config = dict(
    dataset='regions of photos with short descriptions (Visual Genome)',
    downsampling_factor=8,
    encoder_widths=[48, 96, 192, 384],
    decoder_weight_standardization=True,
    decoder_widths=[64, 128, 192, 256],
    decoder_attention=False,
    residual_init='scaled_by_depth',
    nesterov=True,
    ema_decay=0.99,
)
Rows from block 3 of the encoder of a small image VQ-VAE, named by matrix and row number. Rows with one number belong to one channel. Each number is 50 + 12 x the weight over its row's rms, rounded and kept within 0 to 99. All counts start at 0.
After each channel's rows are labels from the 100 images, of 14976, where the channel reaches its highest value: "patch colour" is the nearest of a few named colours to the mean colour under the peak. Only what is clearly more common there than usual is listed. The data: regions of photos with short descriptions (Visual Genome). In brackets: how many of the 100, against the usual share in percent.
# convs0: first 3x3 conv, stride 2 (encoder.blocks.3.convs.0.weight, 96x48x3x3, each kernel summed), inputs 0-47
# convs1: second 3x3 conv (encoder.blocks.3.convs.1.weight, 96x96x3x3, transposed, each kernel summed), outputs 0-95

convs0.31:35 55 77 78 53 35 51 51 50 35 46 37 71 49 46 51 45 69 34 36 60 50 69 38 53 32 62 28 64 33 48 50 60 41 48 53 49 55 45 74 53 66 51 49 50 51 52 41
convs1.31:07 38 47 86 46 51 68 41 48 84 54 68 34 58 43 60 35 66 28 59 55 51 42 36 37 20 53 30 41 47 43 37 51 47 49 49 60 55 48 39 52 44 48 55 39 50 47 34 46 55 52 52 37 42 53 53 42 38 47 46 56 37 45 45 62 53 35 49 54 47 50 40 52 36 31 77 44 50 43 58 38 71 50 39 37 46 48 62 56 52 40 58 61 41 40 48
patch colour: black (50 vs 14)

convs0.12:49 59 40 48 33 49 53 43 39 47 38 48 49 47 68 41 43 54 75 38 40 45 20 50 66 61 44 61 45 44 66 57 34 67 49 44 51 38 46 22 77 45 57 50 32 42 34 52
convs1.12:55 51 55 59 43 43 65 59 40 35 41 35 60 42 75 35 48 50 49 38 33 63 48 65 58 83 55 50 56 56 42 42 32 37 25 36 55 43 55 56 51 51 52 24 37 42 50 43 27 49 58 37 49 54 36 30 45 60 53 60 44 25 54 31 39 49 44 48 51 52 31 54 66 63 47 35 34 63 44 64 69 44 47 65 46 60 31 44 38 38 42 64 25 58 53 45
patch colour: black (82 vs 14)

convs0.8:55 61 39 55 50 41 48 40 40 45 54 50 42 59 33 45 42 47 48 51 74 33 60 50 34 20 63 54 51 62 72 52 30 43 47 52 63 50 50 38 43 27 47 23 64 51 57 31
convs1.8:45 50 32 68 74 54 34 55 42 44 39 63 24 53 57 29 41 48 45 40 40 42 66 42 50 69 52 55 57 26 46 42 43 42 64 39 42 37 48 23 39 58 49 34 43 37 65 57 32 46 38 53 35 41 45 40 50 65 36 54 42 53 43 38 52 32 55 56 46 73 41 47 34 46 41 33 43 65 37 30 38 54 52 78 56 50 53 46 60 35 34 71 38 43 39 54
patch colour: pink (45 vs 10.1)

convs0.7:51 60 37 29 18 37 53 87 49 29 60 61 39 55 51 59 49 36 63 51 75 53 49 40 64 58 57 48 41 45 41 40 40 57 64 41 61 50 54 36 47 54 44 49 50 43 62 59
convs1.7:28 35 38 71 54 43 69 35 55 62 33 31 38 47 41 48 28 63 43 61 43 38 43 41 70 79 63 24 54 65 42 63 51 50 47 63 45 52 53 43 34 56 38 61 47 52 60 56 52 69 46 54 31 46 52 56 45 37 34 58 44 39 41 32 42 37 58 31 38 55 61 44 36 59 28 76 48 52 52 61 43 46 44 46 35 69 59 39 55 52 38 51 50 25 42 49
patch colour: black (80 vs 14)

convs0.6:52 59 27 61 47 46 51 77 54 46 37 44 44 45 56 32 50 52 40 49 52 52 35 55 42 73 69 44 30 54 56 14 46 60 53 58 57 55 47 60 52 24 57 41 63 55 34 57
convs1.6:64 37 57 52 46 76 43 31 44 42 25 46 37 53 54 38 41 54 37 14 51 66 49 57 55 35 45 46 72 49 39 42 45 49 44 34 51 41 56 55 53 68 44 66 46 60 50 49 50 44 32 44 39 60 39 27 55 62 63 60 43 22 58 43 46 47 31 50 57 57 28 22 46 52 50 54 44 71 41 52 66 54 60 38 43 64 59 48 51 40 75 48 29 50 49 68
patch colour: white (43 vs 6.5)

convs0.30:65 70 69 60 54 44 51 59 45 45 54 40 08 44 59 67 50 51 58 35 55 39 48 56 51 61 63 46 76 51 44 55 59 41 41 51 46 53 37 36 52 77 48 43 36 60 59 54
convs1.30:38 52 52 56 28 62 52 57 69 27 49 31 38 47 42 53 40 49 48 36 35 55 33 44 71 45 33 42 44 55 51 54 25 60 42 33 42 63 40 42 50 59 49 42 32 63 51 42 27 49 52 45 54 62 17 61 46 58 53 58 42 22 53 20 37 46 40 49 51 47 42 41 47 46 45 52 31 48 50 51 55 49 49 48 61 56 54 48 34 39 42 52 13 24 40 44
patch colour: black (53 vs 14)

convs0.44:56 28 53 26 32 42 49 53 47 48 50 49 49 58 60 47 43 53 61 62 76 39 56 48 59 59 43 38 37 40 52 56 60 22 33 41 59 55 74 41 51 79 59 28 42 51 51 55
convs1.44:57 49 45 61 49 59 52 61 51 25 44 30 40 43 31 43 46 50 47 78 61 58 45 47 48 76 54 53 53 50 53 39 43 43 60 62 65 27 65 43 48 58 73 57 65 25 50 42 61 48 52 48 50 54 48 60 32 53 35 70 58 09 49 62 47 51 43 42 36 36 47 40 33 39 35 50 51 46 62 49 38 49 65 67 50 55 55 53 67 61 70 64 51 69 41 34
patch colour: black (88 vs 14)

convs0.53:52 20 44 33 54 55 59 66 42 42 50 61 49 42 31 36 64 54 53 51 40 45 57 47 47 65 82 51 37 62 52 52 56 47 57 48 43 64 48 44 31 26 58 29 28 59 59 53
convs1.53:64 41 50 52 50 57 41 43 50 51 46 53 46 55 43 33 13 57 34 65 66 64 32 38 70 38 42 50 58 54 46 45 50 53 46 26 59 44 54 27 53 62 65 60 55 46 53 38 51 46 32 49 60 56 39 51 42 68 59 66 51 32 60 35 59 48 19 42 42 55 26 42 45 45 52 33 40 52 68 49 57 40 60 24 42 67 28 44 49 60 32 54 48 48 25 44
patch colour: pink (35 vs 10.1); white (26 vs 6.5)

convs0.77:52 51 42 44 66 68 59 66 45 54 33 54 58 28 65 65 44 62 26 42 38 65 40 49 47 40 51 29 50 47 38 57 53 37 44 56 61 59 48 27 62 45 59 55 48 42 17 39
convs1.77:39 46 41 43 87 41 43 63 44 28 52 35 66 39 40 65 48 40 58 44 68 25 30 46 40 36 49 58 46 50 48 44 27 42 41 48 45 50 49 56 50 27 69 41 30 83 47 38 23 39 60 51 68 62 48 46 42 42 60 54 46 51 34 36 47 55 46 51 30 61 39 35 51 51 42 49 29 40 70 56 39 49 34 53 55 57 54 45 37 48 50 42 51 58 58 44
patch colour: grey (64 vs 32.9); pink (31 vs 10.1)

convs0.83:38 33 42 46 43 56 38 47 63 72 40 45 42 57 46 53 63 29 42 48 52 67 37 57 36 38 51 57 65 70 58 36 47 42 54 59 51 63 46 76 30 57 53 41 29 47 40 75
convs1.83:72 42 37 53 58 59 47 31 65 64 45 54 39 38 71 22 54 60 43 54 59 56 64 52 33 63 64 68 40 41 44 56 69 73 44 50 48 59 40 71 49 38 34 73 47 45 61 74 56 53 49 48 55 67 54 53 42 49 56 48 53 66 43 42 42 32 75 58 61 65 47 58 51 80 55 58 34 57 53 43 69 52 61 32 54 32 40 65 37 60 54 43 58 51 60 57
patch colour: white (38 vs 6.5); pink (32 vs 10.1)

convs0.46:65 66 61 55 53 33 24 71 52 54 49 40 58 55 56 44 21 46 45 48 53 55 35 57 46 73 74 45 58 25 41 63 51 51 51 41 47 44 64 67 33 57 62 46 53 48 41 59
convs1.46:50 48 30 42 49 70 36 39 45 50 40 47 54 50 58 44 55 49 37 31 36 61 49 64 41 43 36 16 53 45 54 43 44 34 57 49 49 52 56 55 41 66 52 42 38 82 58 52 41 48 50 38 38 29 33 32 54 41 57 46 41 56 41 50 41 30 65 37 39 34 44 36 47 37 65 46 60 59 24 56 56 46 49 46 26 73 74 46 55 37 54 59 22 54 50 66
patch colour: white (53 vs 6.5)

convs0.58:47 45 66 42 48 61 44 46 60 50 44 49 54 25 68 37 51 51 32 31 48 47 30 53 53 46 63 59 47 52 82 62 49 39 50 41 65 39 68 30 55 29 47 40 35 35 60 41
convs1.58:62 53 49 35 61 55 24 32 50 48 30 30 44 58 55 33 54 46 38 51 45 62 45 38 34 40 58 51 47 60 41 28 51 23 55 60 50 48 59 28 39 55 68 53 47 63 57 58 35 52 45 56 34 43 42 36 40 73 65 53 45 41 60 52 55 60 45 55 47 60 31 45 48 53 61 23 39 60 48 34 64 42 69 63 66 35 62 44 50 36 52 73 36 54 31 74
patch colour: white (81 vs 6.5)

convs0.74:44 65 44 54 66 58 45 35 39 29 51 43 64 48 52 56 48 45 35 50 58 57 47 55 25 49 52 54 74 30 60 50 35 62 46 33 33 37 52 58 27 35 54 38 56 80 54 56
convs1.74:59 42 46 88 57 49 58 57 39 53 44 62 37 50 61 44 63 47 42 38 51 52 57 42 45 57 55 04 48 29 48 34 65 54 50 35 53 68 48 46 44 56 53 50 43 46 44 36 54 49 46 35 56 61 49 50 46 29 35 45 34 46 54 36 57 44 38 62 52 43 35 46 69 43 45 40 46 52 13 52 57 66 40 69 55 47 63 69 62 56 49 61 25 56 45 35
patch colour: black (58 vs 14)

convs0.59:47 37 48 53 53 37 50 47 42 42 87 61 62 44 38 41 59 46 67 46 48 37 58 41 72 44 26 30 62 43 54 59 44 47 51 61 58 60 29 64 27 40 49 55 37 52 62 60
convs1.59:44 49 57 42 37 51 42 58 25 39 51 48 58 58 47 70 42 41 29 54 51 32 29 47 42 63 41 56 65 46 49 50 46 49 48 67 58 48 55 44 65 68 37 31 64 52 33 25 55 32 63 29 33 55 45 67 42 49 48 61 48 38 31 29 51 49 43 37 37 40 46 44 27 39 40 36 67 47 41 74 79 43 43 54 38 56 79 38 54 53 37 52 43 45 55 46
patch colour: black (82 vs 14)

convs0.68:49 53 50 37 52 47 66 57 57 59 43 46 80 45 44 40 52 55 55 43 35 52 47 42 40 26 51 48 20 60 47 47 73 66 57 34 40 50 48 70 59 24 58 71 43 42 55 38
convs1.68:62 42 62 49 25 65 53 40 62 42 31 46 46 48 52 46 51 43 41 51 57 56 44 46 62 67 36 60 41 64 54 57 49 46 34 33 67 62 48 47 42 59 64 55 45 54 41 25 25 31 38 59 48 47 39 37 38 56 55 73 46 22 59 40 65 62 33 51 46 30 48 45 56 64 35 46 40 48 43 37 51 72 60 50 32 59 75 67 25 56 48 49 34 58 63 32
patch colour: black (61 vs 14)