From a checkpoint of a small image VQ-VAE.
Data: trained on regions of photos with short descriptions (Visual Genome), 4.6 epochs.
Rows from block 7 of the encoder of a small image VQ-VAE, named by matrix and row number. Rows with one number belong to one channel. Each number is 128 + 32 x the weight over its row's rms, rounded and kept within 0 to 255. All counts start at 0. Numbers have three digits each.
After each channel's rows are labels from the 100 images, of 14976, where the channel reaches its highest value: "colour at peak" is the nearest of a few named colours to the mean colour under the peak. Only what is clearly more common there than usual is listed. The data: regions of photos with short descriptions (Visual Genome). In brackets: how many of the 100.
# convs0: first 3x3 conv (encoder.blocks.7.convs.0.weight, 192x192x3x3, each kernel summed), inputs 96-143
# convs1: second 3x3 conv (encoder.blocks.7.convs.1.weight, 192x192x3x3, transposed, each kernel summed), outputs 96-143

convs0.156:148138092080119126160148105143100147145159090104041149134150137099136040134101106133124146094124129110121130126117049131115107103084122145108111
convs1.156:091128134184137122094115182120111132148108144116084169126102184131143040101140106072115134167137111127103116122145072117134161174165114135174168
colour at peak: brown (80)

convs0.10:100105093082117123110103102111093143103097122116133119126133136122098101111100084085081114130129154120068137104106068093097109128099140102158125
convs1.10:125156173145123131085133118135129102108095131168137154128085083084164186133086157155136118108124138129141127088114154160155157118129091143100156
colour at peak: blue (44); cyan (35)

convs0.70:169134081062093131116140201099165184146118108132137137093145103104151158124085112169163176137140124180095118124129172146158116135047109089102183
convs1.70:134120169139118140097214103104143111109164134100125156141117128121098157156135120111070166106145119083164127125120103108088117129105057143157144
colour at peak: red (51)

convs0.86:169068041143162171147097130083056120137094142074116143150125163092108120110087114071068126130112167088154108129087102120149108130131111114130045
convs1.86:090155154119141096147135097163154139086096150126089133121080097114122116135125094135155107139111140131101116102107091149112129137155166121149135
colour at peak: cyan (69)

convs0.12:174084077146105160119109160070109124171158203086104165116156122098116092125064132080157125102054099121111097092110196093135128079104144156131166
convs1.12:076156157082124108170200069138125185127091156167152095183062177108129138111128094174106098122135117083113153133164064128110100144087164102133093
colour at peak: red (36)

convs0.0:144137082026086140145163117104114095134144150122122159136099084121124117148142122115000156182116124104096167122111108186152190106055154111119106
convs1.0:172123171128171106082105133147116144127126137137167112133160143144144160103090088080152089102143176146122151136122167072080125143088177125089106
colour at peak: grey (64)

convs0.20:142182078087129163141117077116139128145141098167107111130102115157145088134172177135064121099134141127081125135138145088107144096212113143121102
convs1.20:161144094117108150084124121117122089093114159085173176124104193171101137159130132101164142124119224148182155120102152106130125127148111084143115
colour at peak: grey (65)

convs0.158:150130079093135103098106095105048122092125119099188123080159149188136074142120098149141123136055178194121147137121158105117147051106123078126142
convs1.158:169071178125080105136120099072113117124126156146084137135119100095128214125060133121144113134140117038107215154148136170102120150134099121119150
colour at peak: blue (28)

convs0.98:133161099130099107168123088152172139129097164096176151154156176093143113131161120121135100148085106143127146125085127110102120154170093120150085
convs1.98:119066176117182103101135068128117121169143068154098158130122038178096122128125146130116108057125117136113119147161126094122082088148144081100186
colour at peak: pink (54); white (41)

convs0.25:113175099124170100152180141181091124119138139129172131177130107079136116158109109109142141114173112094134128154130125121048124145098159119148101
convs1.25:093136088142079151140132106108096179156116153146135045165142188136166124154158119149108084137099197126145087105099090109135104113104077151115148
colour at peak: black (35)

convs0.11:192206116092175133081132142131111127125109128124159137143113109141114121179141127121139115140175126124130122122109126085093152116000100166105142
convs1.11:076096136126097073131202126072150148152162153128131132140122115156171127127108092122131137178079127083114109132162112137096117139043142175159104
colour at peak: brown (63)

convs0.94:116147154167111128114147159111158128143118147124076097181071131120093145082165113123058100150116092149070111097106090052106129104094131093097110
convs1.94:164102096130155195068066158166135217139108098134132167083094115140152123114144103125185117096123191123125139127081168170164084092129089163132121
colour at peak: blue (38)

convs0.177:151158064131107114118118044100059129130085142117098131127108109094134161174000124095092145115147078145132109119136097172102122121204129145139127
convs1.177:167181131107113095064099117146149168110144111106147138135130153152158136121194136143135077099147146150177124097136196136155143114158098100125136
colour at peak: grey (64)

convs0.15:167165092076121119140146148132136108158142165157115130110094154214149105148188099109081095105077099132089121113097120141174144142129112080102094
convs1.15:109156073097103156112128136132098096150138147147129126144167075119093107119102129135162146128141181122151158170143150175088123122172057087102087
colour at peak: brown (62)

convs0.44:137167156137079156140097157123194094116075128129150135138129157083149092107173118116102109134075106137125173086116133081162127133154112088100091
convs1.44:131104121071107143158088092137099108134060071171128159132079133168108149121116121158156156060165134173110126088111135136106115089121123127102148
colour at peak: cyan (46); blue (32)

convs0.119:168072143086178119161167143106066106116072130107176118130127149110175060106121103157115144134136150144163123148122138109132153154059133124133127
convs1.119:130147143141058049108101194205087155112160110103142049145106154174120175145060084138121070135123145144132097158117096109073101120112118136105110
colour at peak: brown (60)

convs0.57:148081121144176132158153133103053140128096130108146148125086150102155078204111108141178142175115129123143171145162116141086182134163126122176057
convs1.57:141139121126173094134130132155132204119079110112105136120095130113175123106126127125130064073149163107113105143076072107115085108074176100087123
colour at peak: orange (28)

convs0.160:122092089073114131174164118116127113151115154133064116138145153149165129125133114134173150167000117177126163134140147118146078158087126079134139
convs1.160:019076154139126142085130173106095157102089169142119114217152124125118083171155093098131129090007203137085105077118159102123183174149139132094102
colour at peak: brown (80)

convs0.67:148090136156136098100168107143075083125180147107129101122121117155098117141085122114160137112146133152113119116169158070112117096104100105159106
convs1.67:131096107054107115206106095095085185150074126132149105108081165166187139152147136140177135065090128144107073105132112094154087158173141091103168
colour at peak: orange (39); red (38)

convs0.115:198111108120149165176124079146135133143090152128184169136134150062124140132113126145205134086178140148171138105155140106140122106177122146129102
convs1.115:111147146133084093150153167126132088099160206099118094108067130158233114148145116138101133143093070100128091151146102152112083123165183069139141
colour at peak: white (54)

convs0.96:120131166101133142154159151145168136152155152128090134120117135170093128103159093110134071122126083151129113126107101094116154193128124106102126
convs1.96:113136118140106118098106115173096109102087104110113151161183096119121097142153105120116174125142100123140138149045142179126109116128154175155137
colour at peak: cyan (27)

convs0.149:165055124190113157089169114164059121134169147123151138077115103049129114143071087105128158118144139051126127172097119154045113120088133065122133
convs1.149:124119144110110059129070148122102103148135102171155141201068123145122115155099124120086131132166146133112134141135100153173125122134152131121100
colour at peak: brown (67)

convs0.48:039168116113124090055098138129145168148114085132137108087117089174127146178141111087040109155137070109169115108086072110131150192075110069139121
convs1.48:197101112134129161145104140133116165162094181138116105120136142119098133133142126103165109119135148142053154113137153113138131097124040119079117
colour at peak: grey (65)

convs0.62:127138102142130127113125242097110169149180157098119137114142120098143099143080163134152141137125159044092123108144123126149096087079095070127144
convs1.62:128143102135154096131182043160146142149092098150109123125181148137098116100156151121107106093150101102115090098069080129155115142090050120192147
colour at peak: orange (28)

convs0.3:178119110191113122092149109109142103129178116152138116131118167109133157123117075124107094085113122133135127134139104171150133127161064134123227
convs1.3:086115167142129116101157114125126146134134084168138101148155126127154118123159140129130133102141150099109126124120078115104096095144177101170127
colour at peak: orange (37)

convs0.28:121124080109124083112146089142100129144167129111103088106108132110160045151101143159102113136132094144084129153129127123092128089041189154158164
convs1.28:093114156138106107108151066110105182131136082114128136122173077137131118101147096105148133147160174180110119154104127122118163165090068085154186
colour at peak: brown (73)

convs0.157:218133099131127130135145158139060102126111141166136138139125135155131147091095193123152123132109107120142121122125155106098121152152105104136117
convs1.157:064130133123163135129141147134200108140121094117179116138150143134110116144187081133089125149152128135127150091134106172155134097128088121138058
colour at peak: white (37); pink (27)

convs0.89:106110081031137087209131162127155086156119127144137114117127163174163089113163177151181109093088103131168110148122165066130126142040159109148074
convs1.89:156150136109121165114134135133129100058129137135155105135114086162160100059069000096122132124132110131081132152191136136133149140061168132094151
colour at peak: black (32)

convs0.128:177087134129159048146144166118080150162129099150163061135127140136106101098143146153213118140140137137210121095144174144119113166105142137102117
convs1.128:074195067105111103109106090161178056103111146086109071130164059134163119159126130098098121104109125124103105165176104130119184126129141146133136
colour at peak: pink (37); white (26)

convs0.186:147107146107137143151097074150151135151148087097114156128085201159151128135116159115221151155154155124124151107105088144102127178114112136137130
convs1.186:114114115131124080148133168085108165101086108103110143122159126113195136151133087112089049135112122109170119155188160124151136112137167091098140
colour at peak: white (85)

convs0.106:153086086077122130159093073101120109150163204072130090156150147114112118148148106126201129111101154157107113156128166138153108047174087150138132
convs1.106:141164172174090150082104109154106150100154129168184107120130144084134137182136162132104123134144140091093179084073095083135164158112121091146141
colour at peak: yellow (27); white (25)

convs0.84:142090110072121104144125220128102142168138122130033116077172152124141142147156097108125128132124106105115147166117163078094106130076141155095144
convs1.84:119093217123110133126129010161142090118166148101169139152132109126148119156111130126137104134109161158120168103168109119157118078133138138135150
colour at peak: grey (71)