python train.py --bottleneck="vq" --downsampling_factor=8 --decoder_block="basic" --ema_decay=0.99 --steps=7300
Rows from block 7 of the encoder of a small image VQ-VAE, named by matrix and row number. Rows with one number belong to one channel. Each number is 128 + 32 x the weight over its row's rms, rounded and kept within 0 to 255. All counts start at 0.
After each channel's rows are labels from the 100 images, of 14976, where the channel reaches its highest value: "patch colour" is the nearest of a few named colours to the mean colour under the peak. Only what is clearly more common there than usual is listed. The data: regions of photos with short descriptions (Visual Genome). In brackets: how many of the 100, against the usual share in percent.
# convs0: first 3x3 conv (encoder.blocks.7.convs.0.weight, 192x192x3x3, each kernel summed), inputs 48-95
# convs1: second 3x3 conv (encoder.blocks.7.convs.1.weight, 192x192x3x3, transposed, each kernel summed), outputs 48-95

convs0.44 [100 123 161  86 103 115 134 172 145 105  94 113 134 119  99 112 113 167 119 129 174 136  90 152 141 147  72 149 109 100 131 123 151 107 127 155 148 125 148 136 102 112 110 102 124 109 114 107]
convs1.44 [ 83 147 160 173 126 163 212 130 181 149 177 138 142  87 117 146 107 119 137 147 118 101 197  75 123  91 137 122 130  96  96  91  79  74  72 137  92 144 127 114 135 119 135 136 129 126 111  82]
patch colour: cyan (46 vs 1); blue (32 vs 0.8)

convs0.137 [103  76 125 127  80 100 155 120  84 145 152 141 115  95  21 132 225 137 125 124 125 130 133 167 119 106  64 148 125  87 224 150 174 132 153 138  89 141 145 121 136 113  71  92 109 100 151 163]
convs1.137 [ 93 150 156 132 154 117 108 178 139 118 106 128 106  91 137 147  96 167 103 110  93 126 111 107 142 163 117 140 119 112 131 163 131 142 105 131  56 130 111 141  97 179 163 158 149 145  84 140]
patch colour: black (42 vs 11.6)

convs0.99 [ 88  85 138 114 130  99  88 146 116 143 126 145 114 138 120 158 104 196 122 167  52 163 143 143  93 120 162 145 103  77 134  94  98 123 151 102 106 136 110 126 118 165  95  86  86 156  72  98]
convs1.99 [ 93 150 104 111 126 192 139  91 105  89 128 131 108 164 135 156 116 134 154 116 135 158 133  84 180 146  89 109  79 130 125 133 137 174 116 157 153 110 122 100 170 161 159 144 202 179 113 135]
patch colour: grey (62 vs 36)

convs0.180 [ 98 134 152 183 189 106 103 137 103 129 132 104 151 127 143  99 126 124  61 176 140 155 124 107  99 172 140 130 118  54 129 127 153 100 130 132 149  95  98 153 138 124  93 107 124  95 101 113]
convs1.180 [ 90 129  91 121 111  85  89 133 162 135 128  90 124 167 145 147 113 110 184 114 149 169 153 131 135  99 120 165 144  92  92 107 127 117 128 151  95 116 115 177 135 115 108 121 147 186 107 157]
patch colour: cyan (42 vs 1)

convs0.68 [118 133 101 130 158 178 175 133  99 157 113 126  82 136 158  81 141 136 172  95 148 112 131 101 150 122 116 146 148 144 119 126 124 159 101 135 100 125 101 134  98 156 157 167 152  85 123 132]
convs1.68 [174 133 122 148  85  89 107 141 119 171 183 109 202 149 157 141 116 125 114 125 115 115 117 110 152 151 146 146 158 113 148  82 123 109 135 117 124 102 126  84  53 182  59  51 163  91 105 114]
patch colour: grey (65 vs 36)

convs0.45 [145 121 143 131 119  75 105 158 144  84 112  99 155 130 134 138  70 150  78  55  93 162  86  85 136  87 123 130 111 119 120  77 121 120 162 133 179  72 141 122  96 205 186 118 129 118  67 168]
convs1.45 [145 119 134 117 145 145  47 172  87 179 159 185 164 149 164 146 197 164 107 112 193  96 119 146 153 163 111 142  98 123 130  84 120  39  77 118  92 101 142 128 117 144  96  75 132 125  80 173]
patch colour: grey (83 vs 36)

convs0.85 [ 69 105 120 155 111 141 104 143 143 157 165 191 112 129 140 114 177 117  91 132 170 161 146 113 163 139  48 109 114 138 157 169 158 142 172 138 166 131 105 168 106 109 129 153 131  91 118 148]
convs1.85 [210 153 142 114 119 127 161 160  98  79  90 142 162 121  93 127 127  96 162  62 127  64 126 105 100 117  92 134 129 142 126 103 128  88  86 121  32 111 120 128 112 144 156 110  97 146 171 134]
patch colour: black (40 vs 11.6)

convs0.89 [132  83 132 140 109 108 119 140 120 117 158 122 122  62 175 136 129  86  94  90 125 155  92 139  96 100  98 122 124 144 137 168  55 129 134 114 116 175  79 138 123 125 110 162  90 138 156 119]
convs1.89 [122 107 148  48 160 160 131 117 156  99 124 116 149  95  76 141 155 126 170 116 177 113 121 118 114 112 193 143 152 117 113 112 126  79  97 148 178 102 116 101 103 108 114 106 148 110 144 153]
patch colour: black (32 vs 11.6)

convs0.5 [121 122 113 180 159 162  78 138 110  77 125 147 122  99  34 112 158 158 114  92 149 138 160 118 168 134 103 128 132 136 132 115 141 104 165 134 112 102 110 118 115 181 111 160 145  99  70  99]
convs1.5 [213 147 109 196  99 131 178 147 133 141  86 129 109 170 195 101 123 118 122 124 149 148  92 110 111 110 134 173 100 157 173 131 163 123 117 136  95 169 129 130 105 163 103 162  83 129 111 109]
patch colour: black (82 vs 11.6)

convs0.20 [104 101 195 131 122 104 168 151  76  77 159 139 125  88 127 122  90 135 126 104 190 145  61 115 162 124  84 148 103 115  91 116  76  86  99 109  65 152 101 121 115 171  85 103 103 158  67 147]
convs1.20 [153 157 128 161 129 175 123  99 199  87 156 129 213  91 105 118 190 151 133 122  88 143 191 123  91 122 168 135 112  92 130 147 152  95 178 120 139  63 151 116 115 119 175 115 127  88 113 192]
patch colour: grey (65 vs 36)

convs0.54 [169 141 167 129 147  68 140 163 152  63 140 102 175 136  95 149 104 129 112 129 139 138  78 100  93 140  76 123 106 102 135 138  81 142 144 131 110  88 154 111 117 116  99  71 171 137 123 126]
convs1.54 [ 82  85 159 120 149 165  82 115  87 148 108 128 133 181 146 117 118 160 132 101 127 159 126 159 138 127  92 138 137 160  74 102 119 120 173 163 122 164 171  79 130 107 156 144 146 119  54 137]
patch colour: grey (62 vs 36)

convs0.190 [ 96 171 145 157  95 156 130 103 136 110 103  98 116 136  25 134 148 136 161 130 152 121 121 187 133 114  97 129 124 125 189  51 123  97 145 134  76 117 132 142 161 103  56  95 121 150 141 130]
convs1.190 [141 129 102 138 104 174 155 152 147 153  98  58  94 132 130 119 150 149 109 105  68 185 163 113 127 125 129  78 108 144  93 206 114 129 215 112  86 149 139  83 125 189  84 135 168 130 147 147]
patch colour: cyan (33 vs 1)